{"arch": "resnet", "model": "multi-label image tagger", "dataset": "regions of photos with short descriptions (Visual Genome)", "train_examples": 203450, "image_size": 24, "crop_scale_min": 0.7, "horizontal_flip": true, "translate": 0.12, "norm": "batchnorm", "activation": "silu", "channel_attention": "eca", "depths": [2, 5, 5], "kernel_size": 3, "stem": "single", "avg_pool_shortcut": false, "widths": [64, 128, 256], "num_labels": 300, "init": "trunc_normal_002", "residual_init": "none", "optimizer": "muon", "muon_scale": "original", "lr": 0.022, "momentum": 0.95, "nesterov": false, "orthogonalizer": "polar_express", "adamw_lr_other_params": 0.0021, "grad_clip": 1.0, "ema_decay": 0.995, "steps": 13600, "batch_size": 64, "epochs": 4.3, "lr_schedule": "wsd", "decay_fraction": 0.3, "final_lr_fraction": 0, "warmup_steps": 680, "weight_decay": 0.02, "adamw_weight_decay_other_params": 0.05}
Rows from block 8, named by matrix and row number. Rows with one number belong to one channel. Each number is 500 + 50 x the weight over the matrix's rms, rounded and kept within 0 to 999. All counts start at 0. Numbers have three digits each.
# convs0: first 3x3 conv (model.blocks.8.convs.0.weight, 256x256x3x3), inputs 130-139, a 3x3 kernel for each
# convs1: second 3x3 conv (model.blocks.8.convs.1.weight, 256x256x3x3, transposed), outputs 130-139, a 3x3 kernel for each
convs0.1:485497483472440426534530623473509478453517510538537528556553558534504546545519503544499528519427467512443442527495492541466462485473517406447392491518462525556530445428416467368457545495454514521520523497473521502516622528502550485538539503454480386478486413399503558481
convs1.1:444422412517461519450473529554541557521504531505507494527554460598524473484560490499511495483560444432471449478496461413414359408372343520536537419508575505544581512383404531424414453456490542496474361351463465459470349311403397326396496442428461414440481428420421460481
convs0.2:485458441497537470551613481538557516521380467579538602474465486503506557500439535515550486537565541434471451477495529474485480433500466428428457548530552537462548519582570417494496537594515501493543532518480553537521546540396576539510514423511506520569555462546425457431
convs1.2:533576609471456546520526522558426440546473443447465434494515501523586525485459425508460498451432433469430492498573542477513548474535588491491493416431493487515526497493491532529437497496457512498477483515544521504479504485557524546524475450515493557571527551553400488528
convs0.3:533490522495538494462545454465517473540443430558593522488422517456559519464583520492546485533538335511468470473494491491530529542497544482472466492668463478525436478502433424389455401475439518477514530506492484480481491479468451357441513518495490492449531564441567508526
convs1.3:521454488552676484578620627386433435430355411560578520453458472393447382591487521446525457488480523521506453543538469542448426494469495552482509488581613433458514492263401558483444449434477453535419490499453477418426539565571512425476517503433436436495443417443546501521
convs0.4:508447488463448555478446444497480468451399396488451490471555504447576534554721659495448505468527527541490441482477506546547482596603530521477565428375483451462508525567509435410515542431502531504488506487477588518470578533461585520494562499540474522502578555499533469495
convs1.4:495509498501469553545461474446352452478428424497529509590530474567560498441403426527512483492431472573499450437539467473515423493500535488456477559563590480456425472446447440474485439511531504536512484527518517497496440522511438463435475520468538488437491519528488485479
convs0.5:403553555459455480498526570552569526432537605503517559432452501496487543545495548571563540578493453530497545514523480511482526514475530539473519437530449473462518423492545433531551458494512518519477514511530521513504443393487593584557549597533612563526534535497492473442
convs1.5:497482502414404475560523524446401434531516430456444455468489512417474490638555491487436431497519486545518430504465501460432481470470518539520491507477472553525485492489490516502492441474533501451462616642581486494517513523491502544540479471496520523530641518541524602494
convs0.6:494482477522532535498507471571545504503472401427397488528490474497420438510499511546548463483457489492372442508516499479453484472463513420610460470407506451508477545566432515525447518589453504518514461505565519448466461425443508573443577538475529411504511463548462479531
convs1.6:472467470576602466509581479556537516562457565514501495475505496412522516468575490448466520456418464421447486498448435527443458543508470488494494478439522544592514472421490533437527512477525551583520504550470516507492479552578461465543451455509516483505543532517514547552
convs0.7:447399471566533468592559481449518421505515378488526443454410455466494514464499439488494503453470540516505510501524487572512502534485537492545550565543461455432401571546525596576483586563423500433468420438504513440494485537520439435502483408471432465438457490455504505579
convs1.7:480538517519559546488508475519483527536556544519576586469466497471494517480476506446452456499578541507495539592547428543527496549550524550570536462520529454491542489443454613474501405371436458534567419451538533512477510506517563547563527507494494537470442461497513518504
convs0.8:461552585416440517511493459412489414533430603499570607553419504507394384486433455469442451488553501544545597552471524614503511541517552522580373482451496538483531557520571382447449452590498455475447584589565482486481475494452493644440499512492434539504553446531492625538
convs1.8:454444431446444470497543526542444497596542556458469551496522536435580498425436488516490459472546482537600516450459488443486731538475679465441429534468460501489448503479504477518470444503526469445512559559563506489474526594496512602647466541534440527566503444587650494535
convs0.9:494508499481555529403537479582514533533537596524402433493522505475627583511505534539509596624558545523476610535513585484467474558507480531508479478528555480477527469569517432499575387493564491492454517617539450535495513479494570493469488396487537484520569567452508430427
convs1.9:443582562378495488547408476505441437399480460508532483388418454481588516407578547503551509531528476471506437485444560510406546525519516555596573497448492530482459481599439583629516527523465525525564537524439496551520466517555465483491465473471521490405440471448447499524
convs0.10:524570603529535536545463440538423416419323485511489476473542474520505435521503506463517543477582501470497469548566528548583500483536494470593505539541530540550539486537580445439495530523487526517493473525557509549538535463515532453540548556582579520441566598474428530457
convs1.10:497472497447432472498591416508518507550562513512531511437508469482494439600531472403470496461418468488449444520474514471428530470455532504488468447431501356433468487553460400507458450504454504425435496543492498524520455473506446460461459497542509436485438430616431501518
convs0.11:517495539548557528507515544482565446484407507499490480466499541445459562449485543514527495564560557509548532520543463516477432539411461518420529606623586535546474479465467611509379557484493497504511523499471486413428524561549529547525460443442522495420572542579552465484
convs1.11:410484452428334418515530461475419453487470524462509433425492509404502527511516514561467448532433512443437539499476486454425443552484445461523469601460497498518528460459480466448581439429525473442453457441406500514509442499492459468466535523498429411354522482296376386442
convs0.12:548433517481428507506501461503550484557511500472522489483458450500487528547542520546477469505466529471493480470560506516546538492538560476533483487509557637648554472466460431446430567610405464519508460550518495595522505494539528562499453483603520517450524473520474450539
convs1.12:503529511484467479474468480448479519451476450567564512498512498485523503466510478488446488442474489413489506459515476426436445439449494520486495486437436449412442583577501565550469476472487464457513509504533525529532447390424454494507452453503513450385374469461394487503
convs0.13:534481493552397384627633591463477495650560463547508452556520507529547522465519557511465456481492517467427364480511485386463505518561462466486568432563573517576465437420476504599506628623553534560516481472502516460471484565511452512514473413446494485412488511622535444462
convs1.13:555644560552539542569523463452445465553611489527544492491510491474494460468468476467443474474464469471444462493451415464493465510469492539523539450445493480465448527562513415442424500490456446472478510482455507494485531529490511461491520516511593468553544501472491520512
convs0.14:534514523530508508562572518419459512511502526367483451517437436474523442467616515525489534569571513449480456490510525476556528544479499473397497532574571438561541550549522466525387429560518519505495495518528457511472556529504552577616545555480466498473479580500489471469
convs1.14:471562514467416474538519488516514496503485565536546541537553509527641510530531471501486548494433478501507496374531533482445525519460467559499534466452512592480513432448558480429480538513549486494501481473485485473485557542545450431438540509499524489530483574545509547549
convs0.15:473415510410506484362476517591531513503584453429481431514562519432559557551521520480465508512537520553597531454572475502574495511480516515540514496580571535597443505510543468526511418457471506444435479495463432429439480508543441430451396364375573525461556537518560513511
convs1.15:522469528550472540558552498493495478432516456435487504461492534461444491534555531499535478460502479464480542492466524490472532561528520508489505493531545547594592508516463535546487489514450512482480516447475526504506526502533547515521560511528483489526450601510506559503
convs0.16:448496453508424413460477553479396426509584507510395505465462510473443510453444466484424495514468546422519541488482523483514511547523557461460483463510593507464534454426425414474438438574520468465472413597476491488523485485526491535527576490498530495565487450421460473442
convs1.16:457444490613553429579475494514572534484567440557391571391465547526421442445384558572530525614625482505411464589496419518440582476547536514470505536484465555644478516546520482643504496419583512470498575564575537499477605486507658540488532499532547457577509496483560616457
convs0.17:553540526479471488463447506519555456553547521463491473530532459558566541503464445536538490551456460540563521542514521463470507465445573462445535485403486505481539509516513552414474528548556485452467524535509496489427504504523439493563434486482475509549458460507543463485
convs1.17:486418458520502464512483493540466504475479562566492515513524541493500564510480546529509543499487540545462480458501462476469514592526522505516512500530468508451442540450510424397455499504516454448488534497505441431448562442409529500466545481522567523469551477431415528506
convs0.18:537468464543598591581605603503445536442468500431432513491501503531569597508480489469508483529518457509499443507510488498459432436525476566626594519505529515464523508523463519523540568563473480439525468490495475495488538527512531509453519588515537563570493489473541528476
convs1.18:554547485474584520422418507564582488522517574466503445420434483552592497468554516486479466446524518522496504469482548503455522550506535509494507543564532475503549370426484446501556448477431560592566481536469472478494503451422519449428521449452490546543488497473473505507
convs0.19:423500437437487528425474450491468522537520451567463458516432520520386460501516469491539454460476556521508509451502481462536516495545564470476396468497473475476457456424449371416491482426518532525561541487484465474498524458486565457570497479455482438497510326503444428467
convs1.19:498478461535516499547510533481567539544523500584510442401468492507470476521574515484483488499427465539543489454506518488580547514561530441535483591465589674599595558549565469524516497557489611599491509544487446489483532531496384458509445490498501566474647457453527503514
convs0.20:508544456453532554452533533486431443471524505521530548511470544461473457473489524476498468541608587477527505566531530524479483520494497363453397498502523533508467554590484525453378490459479472508509504477508488522542486486480503538494461423493490530392578486490504498545
convs1.20:522507528504449597487517591488460450487435529455514525486495506537489474489523447515472478561503455523494547488537539486425456456452449453487489491460443498510475472470444499451413489433488447412458514537554478473476481543501405437497498537516533522563495518450451477516
convs0.21:483455516491567544471440449461475562551501530473469545466458534537513448456424421515479486543443483529549559506464523521494478538562435520473475525543467488563500459441543370507650417420517521462510587481545536556570561500535541523581406537463480511500460538545448526523
convs1.21:363489502464468474508469461541496515492555461478491455517474497731537476542460526551573542471505549559559532490541424491590486446458459500510449469375407533493471453486465575543526594533472514534570513452475475470516489533551466417460410488460459448461441434506492476498
convs0.22:458535441460583506509459499538469447585477597516453577529609543511499457509465630498453475499430573526492503499520496488513484478607508448448505565580676501542534489502540472506616422478484500497506484506522445471507507566625554490554441520477610493450520492458501484450
convs1.22:553440491548519529536547485462464525402516488472571492523514538465513513413408482487447422552416494456413422490433407452535412434552496511491478577573471356512475451506517452521491487576495548593591490463505501461497545509476480512482500558491578551488527659561610577577
convs0.23:551578622490463451502516486482481457534484500499395442541533528439553610455537558447423432639644550678695657452389378546460462530560506576441397562595531420438480574517503517423535468523554473474498522498494535525450514480429557561503535509469493486500562496460566534520
convs1.23:456441440484491453522552558470456436484476524534538520499494503466534530534543517563587576535526527484483487500502542483505481497513474478488517488501546454394431502511523507536536516540514487464465546528477455466504518549551521469490560553491468531535519564542518547514
convs0.24:397524438449491526474440543496579511481452430561415422508564596491459499572516523495458461517507523514532489465463533554598582540647515441459492559521531490487483441498473465442471546491477515553559440533467511499516495429470501562425459497602572473422567454476431479531
convs1.24:474470463459430527508499484521412417504493388499449470480493501492451571526497484486517508510499504503527514533592559526521533441481503505502524496513528416449430466479459442477455536497460436406459449506449493472483501490515495462493450451496477518486482475501511489429
convs0.25:465426470436428573493518529432448537420606530525631559460493524554464391525528476470521466488469479546559558514475492562575451509509503450463467485500411477528486449399374437421503439467481477510539457501542473511526488498454556525499538493497488484523452511537516539498
convs1.25:527441465486485477426423493488479480444490458420432431476513523441485522516469517524517524416490457539512510526488474570458519458562532466382405524509501531440352475498502468476474528486463461449507474463476488453504566556512527560478512554522485529528425584504455452475
convs0.26:561583582500484560496485476549630605529528478492513579446451472535493587513527627395370432432404587445447518502487507430536446432431430428450554477353503515494474494535481481383457444475479473478494448475526490486469531456412481528545400462493443471462522606489551624500
convs1.26:485501481479499448539520475373444408490603553561538507512487526416409506502443528479502482448423494526488491518458523456547527509554495493450471592522438661597581502569487506530503466541495530464485626608565484481500515489501676527499517485497580455472460520436541555553
convs0.27:508504496543500501503467602434524528499517593528568493419446460499553539566557530500511487586461491574494442462505521508581466449541560575583417575479521497512580520471515474497472509445500475492496552584545510480499465450438594647518617570622472455550542476615544649569
convs1.27:474492552554564493472494517576607529455343354519435477463504535455483487530554466486485517431508480461454448449458518488432456519476541466497513484548477564593574464538543667504586581497554653648566525542605482543534524460489466421474493443527494529613619518577610481500
convs0.28:488483457427480555531539587432504475579458588495493505524516535435392477523511534481459411541515538523481508462526464475510557492489527358362479451523467511410537467461546552369584506445538488498489526465442537461499497486527476404419454463478536433503497478460498593515
convs1.28:523418456564570446527505513499481534580605543528524506585494521497412522572487521510553528547504529502499438520545516501575491476481475520463488581547490489493527519544579454393480539502487503536501477500482476506496448469473591495483456481492446444516438493436509445464
convs0.29:570468511530484523534577541483472562444421508508489542468411477471445540484476580459531495496459439505433450483484510486528546499517578448474504512455504499543518503494502506483481608563469478480516521564573477493473507455415530507400438530485458506589492498454582573516
convs1.29:445496433464565568484572567531565570559563602511532547471546531430486494458442496441405489512587541527477477499516483571628600507520545464467498405458438507478460533471490467582502474575515533526519469425457497502492425398463502483521448520502403488459395589625653546565
convs0.30:469456459464436507452384369504516541477530554525526582548542520533652536539633561460459543597553515557551505495485480519551540380419452441530567440489501397394459504528505459494555507562477480507480500553576596521509493546528492552530457532562509542532531549549514482521
convs1.30:498518516477468470493469446574558600355424467477466483455467476425524494501481435510494469583598500608643542532552606520571626514478573497451423492507414652631510533514528500578500495518471419413384472491539528536559494460441513467416508499483460440479430390436445425432
convs0.31:462523563455448534429393535483508455506398464497496451526559462568506444554473505565509529657579499588463486447481474480453541496518530494526517437419511503448449482506606416510554451447538461491494494486497488453461460458518523485476493527526486403455458467444547539523
convs1.31:458519542438473497369458489563556456532542428488473422488501544491409500494484454457455497493536568499556512475474501442528447511518483494504492524503441611611488529517477567460515593486518551514463533557471520508494524454471461430459441432523488431501534454497498484499
convs0.32:482455480524456466513466544450540555468527567460583519505483538484480458521559541451475555569581559508496478453524513550594516519522540499572452478436531496458501554571418565600523539562617483496476461476494494522530486516539473557580437456492503520515439510509446459537
convs1.32:572590509541565496529472530422390477475530523526486538409520458395448496462440519445416427496535525420508424555486432600391509574503479494460519465520454442552430615502411575627426372454426474469489417455505548523537598467477522487492539442482499443409412397446433565497
convs0.33:519491523410468480549546518433449429556498451454564342550509520493465542484499496551500494553523419494478458472530509536534473519472460438576478360741482472498504461391601459407628474541552495525525485480483455525537509447506443449480397550476512473489421559551509515550
convs1.33:543515481498526465460535542505614546433427508530480434567468490547463480526444506483551498539588560535569500562473470587506468465493480502433486493494531497520549523588502502511514526513428524458454487523501526528528582509478506482513504445456496476504541552497465483544
convs0.34:486595505528576549540533602608509480485602535613558572558493484534444603498461585455413481478443561525433491500459496495464507467608475519531515489452551508500451520486540512462561576517554508498480514511492523499488478439467506485431501486424497483479557459435455628437
convs1.34:595337363543533579531551542413523483425449351475446344541516529684485519408480447574597476545498541517495461573558483369553469531507518551524482625506461580591536555577532587412474579514505392541510421492537513548540490449427568423411548429472551508501552468521532494553
convs0.35:498459497548557587553572581585542420518590499480489498546570486419470474442490506521461413498450569527444447486439478483506556504438445512470542572496502537507463519380484567513472496475512470482507473565541479529514492467535435553584484413514439517452508536567501482463
convs1.35:417422444433462505483438446536529490600583496465484463445487491481485521494495546571556520439460462488442483534568477557531483540531447490483484528471388542512451525486431529509468491541543466443483525527490527535516459506578477468490491498478438441511467471485536473477
convs0.36:480456502582600652446465561542445430438349465506485492424458501394444522416422537551588458612587524508448538526465427489522465489490449431511476564530443513486481539513568540542529464477407461488441492465489465527539471472476415450546414456498542486529519446595535523425
convs1.36:429429481423478492445522495518546524508517524469472525523557527635541469515484472565550532497539514490558495543548543552530482513514465486480478470510507508445459518468472478508484560486485449441460504483483467542537604548499509487503490476473472507506479578526529487470
convs0.37:521542421450473504472463500530525525531587517530620466524491530485554469487499416447425439522467494468425435467442440555492512519439532444478503459511453504551508481542522538488441556545493528501472494526509524515437462495577490467502526466469491594565451527551442491452
convs1.37:516443458485420466505465478520541533552493490541445441535517520458434501537556525575556478543502461427429448503460527566452507489439445486495487532513458544507472534477522381416524537516523530528471542534529458479440534562573530466492483461446484480504463532481541562480
convs0.38:473459493550473510535449514444378433487509472442426469455533548450546634491550541503456429593576574487519440512524546496406476543470456465490450503561565473458517474479518492481527436462500476487504460452451512537495527617542496404497521501460558505462529470504465508481
convs1.38:443531512465479512506462488481454457428403429499492514410433389448466454414410435545539560468462610498454468518502637480544527563607573449468466498568523490478477438443538505508484428445461466497499469384412499498499387530469465446485409455467484523501498540492487489472
convs0.39:514509477467496507496440444481440526513489515519542485542502658526491403511476462452402439390451523532555534526455495481460431488475503571477457497534561485458476487437498530576573594496470534450515440509508547518468537455412564712519505698603546543463448448494454449507
convs1.39:484495409578461478451382467532484508603541545457513526497484560536501533550440509481609596486505547476486476499482475556506506498533435480487488447441442463529542473503513466479523488522477483474480473465478524480520562530486428412522452524490503588481454484488526552491
convs0.40:552560496475492450494613564523492537604540529500478453510546525446467505469452435472605514535533614595558517596503540502491509466505552414513500410457522482485533541584548486440421482526502532538553592573547536531472535553536539491493463543557460524532526551487509571496
convs1.40:472536521474531523477506455435410502464360401510462422503515505456462489449458517491500477526506483515472478452377479459534449546535488443492459419427471499490577518488459555428419528553488562514524507533504463493486495589514465411518509564541475485497593497438527483501
convs0.41:557576526510414486507472534430494438496613552491488447426509484587580518518490535530440454512463534508426521521516504497527473488498520531474416514539498519531476596497413558589453486508517511573529553550509505461476443548490574480573542498474541470511501455408482495389
convs1.41:502448411519497518525491508484505519548574452521509482410482447448525467551581497542565462511471435468427487436431391467477454420485470551539525515486485557503484523431462528505435458480473507511508421402442474501474455494543399456521481504453559448438464494480464443463
convs0.42:483506531489504515534491485506563490484507446526567513401520456481596510554486528530521443482416463443438497461489490491445497503474468488455414544561513502462588500454401554493440484451535532521453554538541485486503478504426530559578568550616430436423477548412478481533
convs1.42:486508539538456450542480440384410480459431414501501496546502449524570471483519513552470479480472434535512457461395448461425427491424397542514494470504531455532536446526490469477463494524569445546510552572469498486477505493420410373383435403460452511430449541454464465548
convs0.43:525498533486546474482517489493626467547565491471560478448536532415512454533537458522536600558512610568508562510478478520534545505487587474440424526521509541540494498522476527458492484391385520517481560551525463521439472514499491479533455570443438477463468573400454534477
convs1.43:565539543507526491466544539501506523509505520500473481485561476549626490500536527544496495470467482461514472520443477510494422509465427448456471451490507437506447409482471537552489518500498490398448452366396544513503532520471444489527432409510453570407367513439530429469
convs0.44:552509530597559503565457446505491476433555585447529602561592474516552529460546503530534546572466441476544571557485527515464536554447509379366440480483462489519498474486524426423494427481527538564465480452515460464549516559553566475543669506506512556474463553494451518498
convs1.44:464477404522551373473500472585594458439420433422486499508540523526546599490512458389446515423433425390419438501535564451525545493545548480501500388348423479454373650532452527490410436534489498525493551527524510440520463523512439537537440496410468598448477522387464618511
convs0.45:491459547494425546548485499459471474443507523478502492492513523464562542459524492442481471471539502504502541561479527564598488549560497403456404500479522555597537461425434473436543541437463475528540572515501483519569494576497537523542539597466478528489478591508519530467
convs1.45:448391467455396385553448497476438567478597565396454560472425532488451561572471508496487499472395375511460525459429473428491587479458447477480556500451493571570522560505472410479458486441470464441440510539461465530517485539573470493466488397424399427653449350599447439503
convs0.46:514480543518588513458504537526510565560393602428449421522490533523553599464433472496474488523490452495502496496552571489523522433505571462484375570577512489437458498545525412449538477450478532477484509507556469504532513606585597599537580545474521583562570472497496514567
convs1.46:531434412454332420487524542474501551528461577488520548511521542454498490420537580511522490499541501500493509541529468566603476557622531431468477439457428466509476441509516463523478542577528512520554610513556567561555595581609508577605577608483471562492563565477615524601
convs0.47:486522505445512604457489553532475453512574509533561511500457501443534481484519561477459468544548515523548485526500537593501439571535492433448419360435467441422500569507542550531595513439477531545519488541540561472484548494429467483491457442572489443486533469498439459465
convs1.47:529555514470462480480492476481420514506496577495519542555516515462492554460478491480485495468510500488462472433523494473431464490435480515553549442387454557495465438463462451469523462463522431371384459439497510548534491406400412468484432499543537503479446433451437463473
convs0.48:475571480534581545573547539468500510420525503531544563461471535513437596557593585474578571450522543438511573500446461500466466515567483561405620511463563587485552469544544446596476500546455473498497490561528510476465477528518482522451634474505487403498493563468497534410
convs1.48:584455477482453506549478518451358586451396523500507474574488501532466502575421474466422466546553504575467499463484503524494556491516563496427448642498404647775584428507508388433518474472522584585481383420407496480489458536444464519381550451438478526487494504522472522547
convs0.49:570456457503593517481550512413517516443496479439496406409539450476572504475504558561532532491468501487524523537451451534425488497518531510546548552502478482524517505618483445590566537594506490559479472534498466511520544459406416388475509566527445547524575436405476523463
convs1.49:573511432479430585385396491458491608537565441417509487406478557393558454476565485472479438432463568483472518471414524502446482531452632504522506452402464571571478444523430433429349442479489590522537472463430427438404469498412446554522432455565505490495517374538569519502
convs0.50:458469527468513440544547505489528595583441489504457484549457566532455517542485532548593555531501506531496474510464475457463478505513512547556417541509455474514443489508524520595544540525457479471485479494475523550593526480457490447443485372458438497491494608440467503507
convs1.50:489454457441477403441477479512437405487504537542473459501536512540503547510501573575628652540539484543549514530494455423421542503466491471514459409568488546648495456480596524555516502495444502465464544435425511500538469466415356485452496497489494528515474470578502392471
convs0.51:509546495596712560477534564516487436484460574474534468461411468494526499455462480452503527482471540525520493477479543436447528436491539485470517465495478462510527515571502555509449510535505516453451528495568513453470503478464530315490500477419507558474563467465496464517
convs1.51:480516513497512513483497514483455482523503512470484492501508541465471538475453492480474463496470476534535457478481464461498468481514439500493524491478495467472500495479484537510534506450490515543534512474490473503497489472485509484512480492493486496500565488507552518520
convs0.52:515557439513557469509503548528571454445549387474574463493456484501457441492430497456446491458520430508607421520530533537455454529487482533524455496500455500552431473573467417550478546472496534487506557496530537475518467533458412564379468571441468522524479504504563529505
convs1.52:444495508430539492418471433551498478507425486557404485482458471531506471425459453470466505466464516495471506514528494476497454463431485479522520468469483479472542471516445457539495494549511490468467545484468523480508625653606484562575494462526479413551501463515475489473
convs0.53:521515493578561531608487510518485437540462458489497509510510531504484523410492561539525497529476522455338451535510522508480522507482513495481524492487489455512462524518552555491497516482431511496505482443475525454515472396481408411487473461460600453412491435492504539459
convs1.53:483459461470435456490501486475481466497500451476457486479491473496479493441453452463456455458470473506529503552483509514496516430478475508476488490500468437514556408464435465467492480489506485410401472513498506515488479494494521491529540497519485461470472532516450499534
convs0.54:448501493503544460467504503478440522484459574474574553496528520415491457527470522483475516433377552634606580495461515474507521512533475521590516589520570560545468449417535570540510479474466496510489468466459525575535531450432534620498449517528501494548542493578499511494
convs1.54:507426470524460506520511501470521491460460514516539516573516503518473521528524532496539525492547546499493486513446483523437449545496463549564552549503514483499449490505463516499500511462506509497529511472507479453466536554473573593486508506499452487447474490533566552526
convs0.55:415475568467363471536566498481497507452549460549579483567515520499483451435516481493451421426555493446485455510462476477483520477449497517493547538582443526510452510528500470513398456576425474483497478524482478575520506534505494482570485511569507515469441525570500531499
convs1.55:493466473537493488523513506464480506518494541515485495538528522464528539530535559491539531419509533480482517538420462562513521524490446571514514653635567523495457500576539436389431506430460438469531471516489491476490496489476568506530555530531484534487481520517479500515
convs0.56:547477485580534504480468549477451398623516396524460402586557537551446492508479536570557420602552394574651601488451487426509483467501546475538563420498465473383454471516451481285392421389517505469491541567529520540523516395445504513410498585632443458510462507537493479483
convs1.56:496528489481452499442454589574500473436433438461435370411474502537565488474591539656648565555504481507522520471453482470517500526572528481434454553469468511506526496504476501472468513524501482490551534532534508496504502535506444419512468453506508433444493458457555501475
convs0.57:446473470570509535485471500518595564418389396520500457535512528511503494501546534574485457518505420462435443527490511528491497477504554425419455438461476464478504541549445627676587532492474530499525524432446447451548615545596463482495478519548464395451500475454523523546
convs1.57:507530489559507446463476524437422426500573544539520500492428482475449436502500511436463457475483440405416475505465453475381393464505442520534510508497514420346450437480540418467437546499458472492521470473444473466483488440489509532491601498518471477474571490426544482501
convs0.58:471419552564446520570529548518589471612537572510496437503550490502546583513567533474459486567475437601629551560582496502528489392436443585545616482412473469481450434438513497365479533535503520480503517501533465525498501528446510470519482495444570415418550452467571566423
convs1.58:538549493455453513444480549464552491430417440474445475491536525521443564528458484497508547494455540557525528560527513562526539524521622516492480458504501550560527496474491543570435472501487548499454494472515531515516491458519525498481516531544558524529569471527482508518
convs0.59:514553518489481513585502499479452486507461423450504615468417437443464589505401477478396434525349456514514446521489480526511551517539524490505484493524402472479443518546507514514544474412409480479495539518485499468525457510544483597547557538535564506498578543535481467438
convs1.59:435459439440413515517449447548510571442511537519563557554533488427508485556551469506509500415498458464505496462556621357549490521559509511503505546416421460459545434443511608512501486461544489437421435498523477454471411485492491388481574450431403541657410501496496542553
convs0.60:500490492439502504516397467561584538681510433507446373471547569473506531473536534516626556470413485470449586547555504485504544520504472509612431505492446522528503515471473488526524467432488529462452499462500472488470451429458567534499572465388537514533536594540628595521
convs1.60:524545542438510504530563501470446456479500501481597516476511455376342432507528546504497491489532460491504456507477596445516552519526508490527496453529521525547516557448457547493487478532494471496495567523523533519477502469505458491482503512509504453467523529495601534529
convs0.61:478583626456514492495460448489480516442576413426455465555506523492502506585553496495435486513600508496532555477516461423487466454454481593466495516438354536507475500528532547526602462455545510518522481465502522521542511512476525529471479475522502459505410475495520495498
convs1.61:501446498497460480509529497517465506503462470536544574495500464539478505576499557514534537452451478497507513453447475588441439538451443549539522478560545534590531503470483503433482446458474501542508514477467492491491453438469404415487481516519501518462479502488472465487
convs0.62:528477493621572575547616479537433534509429441423497512461487529432448577485467592559567512493485532555509548539535473463447513553486460595665563454590456504470488483536467534539436530594516450492528449406432504494506531508482442560573433449500511494526468434465552522480
convs1.62:555648544514561483578538539450453493474389518434457557506581520427374517519418520520478549420470489480395457535451470543481407552635528545492499528493541527501450584641475518538471428437438480586547508450490518519504566538535576494479530508480473511437468556459538449520
convs0.63:395438462479465459507549511523513501438467463486443605465445486502573524559548499470529583365444472449483502486428487531452550503455480466466419486570392501530509466424459454486470465468531516527503498462472468478485497526480498554457451497347529482481579534531494486427
convs1.63:483525490457381464451415474455413471478441467478491462525519532467511484505517467508465466410435483439559530427484600478415530531464511533485458469413465570479461406525516481520508463514532434461476519473459473462488450496449415463485479514490427460508429380488513464556
convs0.64:547479471466460500505450533473445504562547641502485519536519596511474440493467426480516460511399471467512477476550490470545472445469526473541509496464452548457504509530568446469384486453504529510491520534571448462474523517489528503520490525552478571524565472451480440459
convs1.64:455440456447421323439538506520430427488532513403468427453456498581477421664441462553542495487510477479456436468555497508457492534496479477476440496460462448415455476431456419391475595461469404389471454488454470502510610584539517491513493493419359491624443510521614458457
convs0.65:530566509441532526417427483579544532510505534431583567490520469526487462531485490468461506458351429574582519538522481532523435495441415429533434455415465447462445539530565462533482498462437463482574458463525490526530543468517464537458482488542535476462466510456456434482
convs1.65:481488495513452469472465458423461473445518453444449517498514511503441502518415477546503495494470467527484524531511535521529526498498511440458438547529539470506578452515504447499503492525498502503498536496487530512489453510489482526490498533523443428467399434483508450492
convs0.66:452467522541474521526479497534581582410457473478557468506463487498640518525557458526564557553533464438503494430423505472499430474542548513546486477494520431467528479458469476495448488597490486473496441456465511460471458439478431460381471518471504575499530491471451454450
convs1.66:464501469453542518485487505457514519483454448530473505520546537471526506442530471509461477496432471478435435473443439443470447475460489500523528427513547489457478479496490576527498506454499508491439526474453515484464502491485467556551496479509514498461465499529469543542
convs0.67:463503442525503477455488459456432423591525522538440471490440407499588504498562576505528502509409405470491502549548496435450500550572476609602528441465474524542543562557503533436469599558528506520522522629581556599526515489465579637557454458420510443447496495538427455487
convs1.67:476385417515472470516397448468550599476457468470518527614572555390470484471453485522506413499502510551474439506371425542449394445417401484489540611483452537483470509587532459507479564560498453434491543592598485484481393519543502397412608555518541539476546524411439461539
convs0.68:495490492486448537461421475419493488422417430528559461449545509499572547499538430512497533534566489448533489438481453420553522508513448435449496469522465574544484536462516468338530571465486511492534443437465456486507489524495500664560436582614566501530572534503524481546
convs1.68:542460471507479444563504484447504451475494527465519508535470481518451523456394490539546558478449536420393485536510447520534463520497487539479507430428475440497501480479478505489530474493477553518501522546569532519492510429450536482537510488490461476444545643587525553520
convs0.69:421500494467512548586449470513449420487400417421321426514406429561547498509528531519497392566520366504502448491486477434474470480528504434374354498514459519475516563568607487467510512460496527524491484424454477415487458426453488453482554508577492504531519483555521549547
convs1.69:489493482562543532470564572494493509521506594490547514441539513525598555482468526512535486486456510490493527477452490536433461539467486505500523429426468460416431468489456475545542492458438466455452449408410476456489513488476474520519470486513516494494527435471543483510
convs0.70:450448504467456475466566470471607487479565431391491369492556548480546489498533510452518549518536523559531482507446549504497523581511524437507523467541483531594511485501487448481474419494464453440452495527485482513456486521484539527562519504460509470547520512542524508571
convs1.70:525548551486435546564507509454458486494514510516521542518544467447500496405427497514531541600612596442473508496576571501546543543521487495490529507522494431447452573583501481501485456545461449467448506492456501507496450409424448443485501527463485489443429423435461503508